From a checkpoint of a small image classifier.
Model: 96-pixel images, arch convmixer, activation prelu, patch size 4, depths [14], widths [320].
Rows from block 9 of a small image classifier, named by matrix and row number. Each number is 500 + 25 x the weight over its row's rms, rounded and kept within 0 to 999. All counts start at 0. Numbers have three digits each.
Before each channel's rows are labels from the 100 images, of 14976, where the channel reaches its highest value: "strongest on" is what is common among them. Only what is clearly more common there than usual is listed. The data: capsule endoscopy frames (Kvasir-Capsule).
# pw: pointwise conv (model.blocks.9.pw.weight, 320x320x1x1), inputs 108-161

strongest on: finding: ulcer; finding: reduced mucosal view
pw.167:498540528505453486489547464502478509485483538486506478454505488495491492511529553504477528500508489477522494465495468469479549517496475500525480503489468494503525

strongest on: finding: ulcer; finding: reduced mucosal view
pw.6:518512531487485510534499524511458537477459521458478466472469534486517470506479555510521504547486495490494494529489491493501503530447531487521469503540527503510484

strongest on: finding: blood fresh
pw.211:436455494515507488469469480525491491488463504501531485521481480523531465479454498519520480499504475477479499494504513466474495499510536513469499514512440503515471

strongest on: finding: angiectasia
pw.312:501493488455489505533528506513485499460507530516498469469500529462503543563582523513481503482489517499490491474488521521442487483506484518453494511519491493474493

strongest on: finding: angiectasia
pw.10:498513494503520487512479513494455478506499419494477497483480511521517487507545471493529511474496485507508496521488475528510454492494496500491508464525529481508518

strongest on: finding: ulcer; finding: reduced mucosal view
pw.251:507520512493505517514531519475516509472550489514486476448510506486505549492536505474495489499501489497496487503512462503512520484462489509555506481476500458476430

strongest on: finding: ulcer; finding: lymphangiectasia
pw.68:532505526493523474540546492513486507517524478511512518509524472504478542525525511481529489512518497539495505547501469519490534553516493519468500458503505522493486

strongest on: finding: ulcer; finding: reduced mucosal view
pw.53:508505550476448509476481562518479556520473532477489510447484479520483525516530529495492552522464464488524524521508501504475521518463495531494489516528492489495475

strongest on: finding: ulcer; finding: ileocecal valve
pw.200:505475521500527491483492528499488556493482561443485446485455504485484527504489522505481516538480486518513485480527495499511511537499524474538500538513525533508481

strongest on: finding: ulcer
pw.296:501499491504514507478493505499469516507520495495528524527493509490529515503512475508476486525488489507546481507479536512498536492510474540475503488497487552510504

strongest on: finding: ulcer
pw.308:477487540465466506486494520472447534484508536485479509443526523510487486490472510488494487513450473493504472525525511501504477480450470509527443513549490498498448

strongest on: finding: ulcer
pw.128:484453518495499521508519493514485512541480530500518512485498461510472518532517519529475536458505454516484480491527470482473532503462498538550498469518503490505482

strongest on: finding: lymphangiectasia; finding: ulcer
pw.122:472449493480484476479506531551477530452484515528497470492504475476462572510507539490538529480553466510500523499489498506463544490484514492570499464499508518509545

strongest on: finding: lymphangiectasia
pw.118:499472484505468451493451482491510494514514498529473544518512517475518514476499489515497481468479481539469485504503509510443450465487448509517510513480451517518507

strongest on: finding: angiectasia
pw.238:496539502551486453546538486482468479481508503511477535522534506440539554541499534516501534505477510472483519486504505499474501539491491503464439503537456514533495

strongest on: finding: foreign body; finding: angiectasia
pw.289:507490490482497508513501500497492513524520480508491541493494507530505491500510499509502434491501530494520526493492501519525482503511541488464511463494540477536535

strongest on: finding: lymphangiectasia
pw.150:525473551453494482491516492524499493519504512526521508492527480496498498476520481493501525446515508523517486569522478486509516557483475462495515512501471557484490

strongest on: finding: blood fresh; finding: lymphangiectasia
pw.190:488510525528493498508514477528519505519479495480474530466509471523504536470479480485494467490461510496498512489490515498500467453450537477467493521489457470456499

strongest on: finding: lymphangiectasia
pw.309:471499490496456504444530545459527505482449436458494512482527534494481507443516501533544519525508518510534481489479487469490493478496468502497494487499518494516444

strongest on: finding: blood fresh
pw.258:480521503501488512536545511494480493479500511454472468490483496513500497491478502534519521488516473501501505563532504481519439504453497489489495492500495469471503

strongest on: finding: angiectasia
pw.12:475579472539527495550552545507482537497524493544490489485515468501469540541573535533498530498483542487527499500510451519533480497513494457537519530455532487483490

strongest on: finding: angiectasia; finding: ileocecal valve
pw.0:499473532481514484547510496505457507479510536526500484462541515477485511488499496478554491499450440468488515511480432540531518500493515496496531527504491470502489

strongest on: finding: foreign body
pw.298:454519497515493492463482524497516477499494492515490550537470478508461455498468527497516454458523538461514552487480515507490454500524504484457497475479475516480512

strongest on: finding: ulcer; finding: lymphangiectasia
pw.94:507548524456526510499464507468487491512502497531517463521531519506495502496454508512503526534542491484524549518513446526450517535502471543515503484504487548543511

strongest on: finding: angiectasia
pw.227:455555515520505521567492493475515501532520530483481509510507494437499513493554495458492507487465484506474524511465480459512495503463509477516466492509480511502534

strongest on: finding: ulcer; finding: lymphangiectasia
pw.32:535519516441535503472498501509504520479521557502539525510505477478495518504462500532489497521501526512560484512494494496484492522521508519553469483477484512506466

strongest on: finding: angiectasia; finding: ulcer
pw.48:515500492488483528465506516520469501477487502467483468485493501561514539472520471504478506528502445493463537502468512520499491546498482513500508506496473524511508

strongest on: finding: angiectasia
pw.36:431513483515502500534561506521465496525497484512504528504503505508461486469548442500485516479496486469506511486438499545486491477474493459434524478529495488431461

strongest on: finding: ulcer; finding: reduced mucosal view
pw.60:554495501536494524467473499491543529478494514483533523487529473515467495463472517518482518532471468496498523519484495527474527499478528510537463463533485515503526

strongest on: finding: ulcer; finding: lymphangiectasia
pw.248:482467528469518447551522458532490523504538518489504517536503505457515523547488506489530549509497503490516523485522523480488501514510489488490494515518504510538518

strongest on: finding: angiectasia
pw.319:488425477500492482494497507478522469507458433508505498525473478484480527497490486487496451505496520504492464490538496448457471519520474478500514495481526501470483

strongest on: finding: ileocecal valve; finding: angiectasia
pw.19:526489512487468545548534499524480476442522487482498499466500512496534536507536511488459507502492482493494552482511509496474508565530495504507467495485505482478492

strongest on: finding: foreign body; finding: angiectasia
pw.127:497463485500521497448479518486519457517484509526501529547512523485521499508482505475517499517525522491515534514507506439500496554530511493453523484467468503465486

strongest on: finding: angiectasia
pw.262:475547499462464452566548496501484485468545487522472493525484512500499506558546492509503543507509475482523472540478451496526485495508489553507506520527552520483474

strongest on: finding: lymphangiectasia; finding: ulcer
pw.217:547562504523564555529488473486476519528484511533559511495508450522498511486507490493540505536495503495481513529540484483495494532544479466528530513540509488517532

strongest on: finding: blood fresh
pw.187:458475486505517544463474542499488497518470524535464534476470453529534504453504501510507481502527472516506490522491498539500516471491517528530476479463445510487535

strongest on: finding: angiectasia
pw.116:491489507499478465517489474502523509490482496534458479506511529473484509522526540498471490475500500480503498505490531489493465512522481490486542478498530482480490

strongest on: finding: ileocecal valve
pw.101:500509470506492514515519531473461517495511515450494491469544496544490479470471450496490449431513476511485496513457478531519471512517556525486466479530500461507522

strongest on: finding: lymphangiectasia
pw.161:456497532457463505496507497479503498472498533490516570518529520501497539474542556505534483510481444455509521532476534494521504470529452521499487519453523537509489

strongest on: finding: ulcer
pw.213:463454521487502518498495519502475537471542462494513505497531479511500501487519532489508501519490484510524482524487524511496524496501521540569444496491493548483541

strongest on: finding: foreign body
pw.247:463455484521507502500480487534485505519506520521538488479505516481471491474511466472517518523482501444466505475517528536518491512559505508465509475499471501487495

strongest on: finding: lymphangiectasia; finding: ulcer
pw.188:500463518469536493459495524476507528512507507530503496533514535526508485496510560520474470504501517492527492513506523485484521490526458504520510465517507510476556

strongest on: finding: foreign body
pw.185:517501525481522467550483488505491484472462528536501440488524506454486527478559505552485469468511498489541483574486495514476511468479526527477473468511475541494490

strongest on: finding: ulcer
pw.140:462526506514507504547491539507495497441500536488494493528489526489522494529510505509486549505481468508478518464473482521496526498496482528501469504538510529503476

strongest on: finding: ulcer; finding: lymphangiectasia
pw.269:516515492481510490484539503485500508476477529519521483558488495481502514521530517505504487516512487502473477544577486507503493506505501498531482491468469475541501

strongest on: finding: angiectasia; finding: pylorus
pw.254:490483535521483494548492488470478488503435467492481505478488505489491521476504489517457461483444509473490478527492486503508456511509488480487498499469514514534506

strongest on: finding: angiectasia
pw.141:532473521489498475485466479512541447565503485465500469539460472482473495434513533445518514471522516484532512500499533515458521469522433448504488538499479539515491

strongest on: finding: angiectasia
pw.66:470470549537494478490480504501517488532489484490532533510482489495496523488468527461493463514475479516513467487509546473453460490498465486479514458494490480495497

strongest on: finding: lymphangiectasia; finding: ulcer
pw.74:474495524494516479471498562471476512457524541515472512504456505488515547524484509497494481481528477516501496476484477530479546464525505511515459498502470519530532

strongest on: finding: lymphangiectasia; finding: ulcer
pw.208:491529523476491507513473542503512516460501505472528517510500476485507495461464504504509510520490513488540491502530548456509579528490506522494472511472461495469498

strongest on: finding: blood fresh
pw.82:473508483504466516471461511460484484477499490531460532507511509532522513505459470513477507481506496516571499535484492495507480454483514500499487524467499483479444

strongest on: finding: blood fresh
pw.98:533494469484491530493490527495473503521542523460503528534511512529520487467451459513512480472552465479487552500541526499484500521468539509515490497477462477492514

strongest on: finding: blood fresh; finding: ileocecal valve
pw.156:502481479466520541504468509488486502499512514510473470480439481543480470452474526549483390485519502521495473516519471487506501489493501514539483485468505482480490

strongest on: finding: ulcer; finding: reduced mucosal view
pw.139:485533538495511520498529524508504503476479528504487485499521510498474500545493522532526541536471487549491523485440496512501521476474475510521488501506485510506507

strongest on: finding: ileocecal valve; finding: ulcer
pw.89:486538476524527501518478529457460541437508489504512513444463513522511458503517529496495500535485476516497523517475490510538519507479522512524477496525525523504532

strongest on: finding: blood fresh; finding: ileocecal valve
pw.253:523490480460509544490454512458502495527490486434457529466482538536512466481476477520514506483514452489531498523497503475499490499507523538506454507482468495454517

strongest on: finding: ulcer; finding: lymphangiectasia
pw.146:508531525485488517515504497486472482458482537481528480535512472513531531457464542529523539512495493510513520519475480508512551506494490537566532472514482511518496

strongest on: finding: ulcer; finding: angiectasia
pw.201:523520483542515511513545540510506544490519510525518477504517509501470519471527474500504482474514522517536497510542500498487506516505510522509535464500530478503491

strongest on: finding: blood fresh; finding: pylorus
pw.186:482511505516502455533520491495489496506509488485498536522511476536506510480492491470526484482477503509482452471547499524464453520518479551473477497522489476496474

strongest on: finding: lymphangiectasia
pw.132:505515500499556515503486492452465507480514502500500506549538543504488541479532486490539503504512509498514501467535513512522493509551511521483518519545478487464500

strongest on: finding: angiectasia
pw.212:493480472498515450497488516497497515497489467471495518510492532450519536536534500477474446515471485481529525460475510473468469511507451549497495503508505518463482

strongest on: finding: ileocecal valve
pw.233:556519465517505503512536504480497472506495510475506491496504541537528475515515478494520521446521475482473508519494526501523515499519509492516487502442498492490510

strongest on: finding: angiectasia
pw.77:461507525545513485479410460506510507536489480520501480483484514494533505500497529500485514486475506456523555437527478471549498527495463502514507499532503488512509

strongest on: finding: angiectasia
pw.307:510444534500446467484475482523523473517454481517551486481497552492491491519495478490490418478504498493500500480443475467483514472494487486499535512472520537499494

strongest on: finding: angiectasia
pw.70:495485506490482478489501470469523496509471432477488523466505486477430524500534454503466454518474510510502482450479539448477481496481506461477519497487511517461475

strongest on: finding: lymphangiectasia
pw.126:506487525474469489473483488484451511543501514466499485513515446487531492495446475479464503509460501513484470534529488498511510488481485503458477536489513567491511

strongest on: finding: blood fresh
pw.250:532515484500513500470476492508492464473518450460480528531479522518516500490482488532500513466522492470524510480509506499502506502537478483456492529478491490480491

strongest on: finding: ulcer
pw.62:469564546497527500473484513516475497495495540514525452511501507514494509472480483508507507488510463492533493508462494472516520455510523481487523493514488487496469

strongest on: finding: ulcer
pw.231:489498512487505521532483486505510571529479555482520470486492495526483483516514498490518497501464503520511531495505532493509571476494504550560521454538508502483500

strongest on: finding: angiectasia
pw.83:491479480519493466506425509478511478481515466491455475513497524500467521505486493471485455485458478468472477503499487458498484498527510451482489510463518522448506

strongest on: finding: angiectasia
pw.317:529500476472518475534525548533500481506481484502485473464498503458505534542573527474535491524490491508521528495507459494502475541506459472526550487521535519497550

strongest on: finding: lymphangiectasia
pw.85:502515511503519531504515529525479522478561496492477513541487502471463504470470475511510484489527485528485542509502487509520523460555488515500510547473456493496550

strongest on: finding: pylorus
pw.177:507453511495498499495534509478471509470527475522492507492472538519506452538452499493463500495497512485465497455474508511494510519519457454508478472489484487471526

strongest on: finding: angiectasia
pw.120:518508513524510479544518493532475495477542502475501460513473507488498541497559523456495556471474501508485487532477477491504511507476516503478491477494524483474529

strongest on: finding: ulcer
pw.125:534491507501521495556454497509501513506517496482530509516485525506486526504452496497529494554499484537462534454501429520508511513499494508516502489483484506526495

strongest on: finding: foreign body; finding: ulcer; finding: angiectasia
pw.290:490498535478504488523540525564489498488498488504503491519470480491489510498548464467516487481489498471513509478515476526501499530498521499461486492533488510525551

strongest on: finding: blood fresh; finding: lymphangiectasia
pw.114:514510451508479511462445479479483452468447468467512535521521515497517484475485432516499509468511489485504486528526526461485491501481489505453483519453437515477499

strongest on: finding: angiectasia
pw.242:504454475515480480521469520466527482533484446515500501523457507493459530505498551487513457537441491470515452508525495482513438514484480470516518462485485471485474

strongest on: finding: ulcer
pw.292:513483517490420471498486541503496490473507514500495493449516468484522484474558520513497547544454447528454495486467485497500496463465472451474478487517497505523464

strongest on: finding: blood fresh
pw.168:463477482482461499508478516480503503510464480517500539511486463515498466544504467524511503480514469498506505499503498522492491468508495535474494501444474482501508

strongest on: finding: blood fresh
pw.219:502534463513479497484535454520474494498510508457460506515506529512499512482507494489529538483517467489527551519512473466502459465488495538494514485509507482486449

strongest on: finding: pylorus
pw.138:507523471494497519504513512514503513476451520460480520465485514546516487501456503552477500491470493470528525544492469467484486519501513481492518459493470458481474

strongest on: finding: angiectasia
pw.295:518512500515535534509570543533473487477527496520522502496492476503541494485542526499526499498504480473493530521440521511494482496507503501492475525518522510472511