From a checkpoint of a small image classifier.
Model: activation prelu, depths [14].
Data: trained on capsule endoscopy frames (Kvasir-Capsule), 42238 training examples, 7.0 epochs.
Rows from block 9 of a small image classifier, named by matrix and row number. Each number is 500 + 50 x the weight over its row's rms, rounded and kept within 0 to 999. All counts start at 0. Numbers have three digits each.
Before each channel's rows are labels from the 100 images, of 14976, where the channel reaches its highest value: "patch colour" is the nearest of a few named colours to the mean colour under the peak. Only what is clearly more common there than usual is listed. The data: capsule endoscopy frames (Kvasir-Capsule). In brackets: how many of the 100.
# pw: pointwise conv (model.blocks.9.pw.weight, 320x320x1x1), inputs 108-161

patch colour: white (30)
pw.294:517335528536472493520422511496541520488509563507492536530573573556508508453434463480461503610505480512563513465551480479426533511460536568485514516527519526562506

patch colour: white (27)
pw.162:432534516441519555476414468527515509461576502475513508466595456533525560483487549475567480573399515524684503473559511458471589528466481552484468537527538521484480

patch colour: black (43)
pw.221:576434442428511511512420467426470455470565570526643531499437496486494546484501501458543506525477537464469491473443551504510453597484534427483511536471428526488649

patch colour: black (42)
pw.315:567484512481503497465538616542566420543527521564520590612540566457495544467433499473547473491472540417523450408562515494441535526589497533455434504446479507501613

patch colour: white (26)
pw.244:505458453408487542519405521554485517534493527509468493535478541432481546510432461431566486559542499464528472453497506404446501531496493569432515558436470557447502

patch colour: white (32)
pw.29:441478493484486486477382416414540501473449460513485545476534545486549521502460522515517496455504485517523486353608497379408492374540535482475578555584476399499413

patch colour: white (29)
pw.245:549584544425451558501418557402428485514489535473511479469585434523476537554451540526515467537553461580508414493467423389457512513510568578553384529441531526553579

patch colour: black (51)
pw.71:549539458498576488426537498540366492384601489436516448473462437494520501477512469493487513544536478501526520482507374480486489453475541470489420561567518492551461

patch colour: white (27)
pw.232:449472519489493529616439608465542525551545498487433522457480474510539517542460476448525509562449535530514489482573614471503583632490492545506504481397495546527587

patch colour: white (31)
pw.155:465475449588490505552466509476417523461475434549465558458653475514547476430464578509522502461575427577471399420545528555423464533460498542526412524386464469538523

patch colour: black (41)
pw.56:565511524457505568548491598529492524531517464440476512449449574585450480487536545507563430540490473487428573446573533545471553550546580551573531393480598426461408

patch colour: white (29)
pw.163:549461453381541552516567607528471506450533536461373446548482513426442521484594523433495483539552505556509547493526517528511472461523461567511463413471492563495424

patch colour: white (26)
pw.149:481432495509448552516468511428460534530472540495501586593548530465532507421472623416436547521541434519588410383532537496374373568511447515496457555489405518487515

patch colour: white (31)
pw.189:463494453516504465463500459431447465511512498485536532512582594466531513406467566504504554524531446509480467495584527480418559493458415594538462499487419565494488

patch colour: black (31)
pw.24:508503499568496487520570482435523553421605429453510468530517490621512524466527477508453530511466518462425497597509490463579506517499597485509476457531574496552486

patch colour: white (34)
pw.18:423493591467482471491569437461477496415505512413404566563603583485563524500535495551579487436463377558579480437489503514481518439470473604509466487515407541444523

patch colour: white (27)
pw.243:506520497473523446489507488471472439478531505487508484478579487501527587541530463481493557569466489527575476536488492483433501461476522532547517491557534523451563

patch colour: black (38)
pw.76:467527426510527566605551541490507439529553499580497497523532579554540505522532442470512483504506549515548519590500443646486528532581564461516542504491536524456562

patch colour: white (34)
pw.255:435463507513457522485531433486478530449571483451438573508541574556447491494499394521499527520589436483626440529620575514481442410523539576556560463518492546562405

patch colour: white (32)
pw.67:589529458503425479472496467427393539583537488486529562570546554435475472506457533420498492362486458568492524498582463461526536542494445548474423479486477497499493

patch colour: white (27)
pw.192:386456551410495485453467459438404518481480562474473626541518515596447530431545474550537533559551456530544464477503603500481517462418491525547460493567460485537478

patch colour: white (30)
pw.4:494598423534517496446457452485496425562490404535481571477459463550565557537480428472557408538478442538573610451533434405442446538499370547496517474393486486440469

patch colour: white (26)
pw.14:616493531537477488482536518494437577435483493525518563551443459437599536543559476474559592463544453523473523453536525377557484467520481565518463511436522526516423

patch colour: white (28)
pw.306:409515565513472447486498585507494494459567430455507495433546521404478495501464450494539580542543515511512535416564535484493481465553518505438477522543439522466492

patch colour: white (30)
pw.41:474452540498505503539460435521445553428557597479457516571580529542526496405485498462587593475524483487562482516527594413380485443496499558546411591521404511536612

patch colour: white (28)
pw.266:424470584479434504513504523438500507551527462487536540507444581560562551562522541462568366545507452532464485553586499520418485519473499558519579565515511542649413

patch colour: white (31)
pw.305:443478409678477468360444503478596440397543451486493543568435593478576473510515431519444557513556471535546472442537526481477497477439451521467471510554429531451400

patch colour: white (31)
pw.300:418566446465487575555541514560531457467484413559537657504512499432493517478480506453571533593550396565487452492505468483504342460483556493464505408534514496548393

patch colour: white (28)
pw.198:587467559516618559449387611500504455420485453550499531543502587411547535549469431499546495446483488455566468464527559502504516382500444489483530546589479556593507

patch colour: white (32)
pw.113:467497529467504400440377443558481551421543476464537556549481490492540502516434508448539507529509477425555513419506540486537479505501443486496553494468461503519391

patch colour: white (35)
pw.95:457486529450448501463444428564513417516457458448495599486500469467555445530390538615516558414535501512466494554514510432483488517453390492524511461438424484584488

patch colour: white (30)
pw.20:439571503477569626472536539506583467460448492470529542582489563450523486552450616440535551566519533518585493408601507540580520543560544465492527556532513584519482

patch colour: white (30)
pw.252:469501512426471551466419470524464457529426537544537616624566465500582479520459537507490559472436487550506475622584472465449455600424530496516496435531498555525567

patch colour: white (31)
pw.110:538492482495439494448389491545531469511491503584510474510491486392447493534448533457507516467523502508541527552534481466436426453522442515584546446445476539453534

patch colour: black (38)
pw.277:536539480435504435535480527508542540439561540494513457508501486564557459537567478444451431498471500478503494454465498563596530528486603460439442465470599433529440

patch colour: white (37)
pw.87:482451570494497550548497546474426436411549550492478553495502470537434579510529464545563473500557492518400434393586532537491480559463452591538374503550410476578496

patch colour: white (31)
pw.91:437494486531368529549541468543488581519528483425432592487471506435498502489526449465517562495538456513562421452536543449375543443480465474478482541500411484476504

patch colour: white (30)
pw.178:511425540477445451425421549516358485413592497481488597466414434429568545463543524519487510390519490477539460569640613446487483531457495551476479515591507554453519

patch colour: white (27)
pw.33:489470639500556489455434465492479532466448569540511546528487572479475613448504526527496591467481470518591516525587519516469660463514582490500491501524415485518473

patch colour: black (42)
pw.311:563509460502493533528477520478411518489480492513478512485387505583461463526570490558515468468490487533604457509446518543617500526503581492503474465542574478460568

patch colour: white (32)
pw.280:502561566532518559532577489514516556554487576457427571444494513581588545505449517567562526536466476538472556498486540479565568518504520552455482508616445476521437

patch colour: white (29)
pw.88:451505561462512504565482422524488470527587455502557657512605497490535488445501557479532504516519470524651543492579430365475475520489438486532492527458469531519402

patch colour: white (33)
pw.174:441453528507601513511463508470424461385427483466465542520472500533474522576506435461552512556474416497497418428510549404503408573530465573503496572545423537457542

patch colour: white (27)
pw.195:439451487442437459476320438445477529403497436503521477475442528468473562512564514555509557530458441582489401440520438561459538455486516557492518467481522461494484

patch colour: white (34)
pw.61:527444454523548501480480435449629420447469438549468472464580490507553475482376452538484520542603522485505563434532584542489564473609472564492470482504398477574514

patch colour: white (32)
pw.30:445469542419462414477463491438497481489397430495465561530467436458512454502545493572522484419516520518597518466488397477598535459478485582534497472479531563553419

patch colour: white (33)
pw.214:487478431567492486459553528459411460455531481474516554519594546574512416468483566459504509520527591457640463488581463456543573385460465518452436555439443437466439

patch colour: black (37)
pw.50:577495553495528574551414484513530593535578534453521485468519476597498418429545502489478409528506445463459472474434554475575535562523609490501485422498598526453492

patch colour: white (27)
pw.313:495437507442476520451547559445553541463499528472470545549545520543522535493505496406503538566602536528600410589526409490540487551511509550474478588499556563439529

patch colour: black (35)
pw.264:492529494478469506555507541433541612511550513428519502469520496476549504527486433485488497548509422529525550384474507451536579485490560420542360480497624527502512

patch colour: white (32)
pw.216:462538520483507560553451521411560449402412462571564465561489464589605534489524469491537503477502497531489582411553494492564577549524474467426506514532401533537454

patch colour: white (30)
pw.84:598531434377533476431454433419437533527526454572465537439434581532499473541389536522516503476479472493697497469485539459457556547445459473473502517465399593406498

patch colour: white (36)
pw.261:468553498423490564462391570475440498479558566448576617535537552567399461448398458490538449469537430512542384497474508477355540574481494575497364506556377491468476

patch colour: white (28)
pw.31:498434539499575550568501497402493442410557439579498521486454529506599564480443473468561584520546510546553512443550452443516497528544486450538483473555482473524443

patch colour: white (33)
pw.130:456419429443556508558418488475449521451473452418445549579557476472479606490431479490521501539517438476515529485531471500601488538483510447473449484431452567470419

patch colour: black (48)
pw.196:584420533526571512525498416521498512521538491509599406538581576516587521479509510353508475497528599458410490544497486597498489491512566492508433542413456453513540

patch colour: black (50)
pw.284:550382494525531416492504524459527423580541430507519497538471551487559541445443547594482517514495470369450454445560545532407454471580477498467487496437384521527457

patch colour: white (35)
pw.206:417590536484539506463464555446582567561595571480514531454493483566495566479476492542504500546554459472543447522597530462515469467555450534569398488504464497491533

patch colour: white (32)
pw.97:509577486487475514515498452493426534502496447467471523504568457475549507542567531589529527546554456548567568437517437546506426525587518502469547494504387512535495

patch colour: white (25)
pw.235:527448539487494444493436472495402531569497521500603561521577492442552510540564556540607597576524442556586507557523542491489562478510540567564474520513494492455428

patch colour: black (36)
pw.25:559436576556438503540461525483489439595508503515541519496500508579487506614469477484573467452470522540448465499436597555403488557536446554544547474485505478504620

patch colour: white (30)
pw.46:449576524481491546516526536477485557514546502452493494470571481529515539508444532528547469492461472569468543519509438373489462584520500446507506485560540534537499

patch colour: white (30)
pw.274:495448470522561493401491445537511569426548500600469586520412511507511541447553486534555508535456483434452580546519362512450434482496475551565510540580530537524442

patch colour: white (30)
pw.75:513593503538545462412437532580493442519609454560584668557461508630472543562516547539487445536571496489518462519560591488448518574522506536532510489362522525510462

patch colour: white (32)
pw.45:412497481606403581515481583522524513600494477426499539529574538545456434512547521515527595522434555571458520502647583411495438439497532551501449464439466502542519

patch colour: white (31)
pw.3:472450535451516601544461522558460494441503397508475549563578513454521499596479378488514477523588508499434527529564473433482494505590422470469544600558413467544461

patch colour: white (28)
pw.314:412468546456483488528545468503442520409582509540498517573510600482458468517459407535535513561530525567509462479574443507427479584470421539498489544421459578570499

patch colour: white (31)
pw.27:466485505506510546382487445446424375455489469577441586593538562488578575487488497534536420493495412512536468422564496456528499588529514502433493468505419482458495

patch colour: black (41)
pw.283:442454500452574462516474468505558532492516515440550507406490446485477475510509477578561465520446480546506460506459493456494519484484575472391524535511501477435529

patch colour: black (43)
pw.229:568501505441521554506524481463373514535593512440612513470511543603486494438455501384497501556524541482572376481484547551545503544489548495539395509383478524522497

patch colour: white (25)
pw.55:398526477485475489524488492522489530556511500507561522521496495521525472533444522525515457589442461450498420457562465558516539469500483552465463525518432503428523

patch colour: white (26)
pw.2:598456462403416483563544528482528431411476538517478489439484465509508544500521538543463486475521540438581462530570501533412466557459465475448466530445451482550567

patch colour: white (30)
pw.133:487443597428531523499512409509479556523508568498528581541548480520533437487468465505499390554481499468545497518615499456492489487504530500437474493467526515600414

patch colour: white (30)
pw.16:469518507428541392499334458524451493492460430508527478554583493496528470453385525439503431514506469524572571486493567416436568446543521588460504530474498517532423

patch colour: white (36)
pw.54:555430522427474580428494417449441547401465514484473561596553517492447520480492536485570511427490567506624535565563517509462456443517464584571468600436479536493525

patch colour: white (30)
pw.96:565442486460507533448428422492528516536555464547502648571454528525509490462453460497465492503481499543549437544494531484471523525527422517544502602437446545473421

patch colour: white (29)
pw.173:643529538376516480502497493496441507480423490389505521469526526470507467508602557486486447584528521434541488487482478425541562487489538532530397615548426610564420

patch colour: white (29)
pw.28:481527540409465501539508490526455434520551471497490523530494495534482535548486518568511541544492459634574480459562534571510513522505443476458455591395523473487413

patch colour: black (33)
pw.302:557536507459537532514512507511460509514541496463532502493553517600494488499478445547567450564518455516505544448443529554583510508491654508518488464484550539422445

patch colour: white (35)
pw.124:494530500505492496546458436554478539523460493493439492507519477549516474468480533522561515542550467650582585520578483502514466452494416564526484549448449471524530

patch colour: white (27)
pw.151:446448617456431471549605464534431488390550494503614610514466449562421521491524501474435506594593450540530502431473517491452501463448506535523551498441532539461446

patch colour: black (45)
pw.137:565473519499543507549490575478483512478536505400584481519469502567540476456439447517501386493564471473486408493496414524507536551521515491457414477476398488470559

patch colour: white (30)
pw.129:539475512511521578473445491563555448598519459509561515514485530550593516572503539552603497550501522454494475466555496465499431502466479466409478508409562468624578

patch colour: black (44)
pw.63:433546521421632467457475527446435507456570545513522577457507534524520570517537455426503449555474552382486439481474638595484534501474507474442524554451389530467440

patch colour: white (34)
pw.285:553481495493536494576446503513420488494511480495408468510459522501541568558459470506536477524518503517496458404492478454525482517494444582535507490495423516516427

patch colour: white (28)
pw.275:505550426399451551569435498475491495482467503544451537576538488536581475551512571537542503526444436616530559532501451413335527419492487515496512524413504536521432

patch colour: white (30)
pw.86:431470450441444529554479458454505510513515499532528561603483554525506491371435438576542472574550524552500477452487456482484485462560354544411484522463390498454511

patch colour: black (46)
pw.157:551574499424516551518487562479411494550515544437516500544498556538424484507500513457539461523562449498450578462533439573486512469510569569485388484517540470514552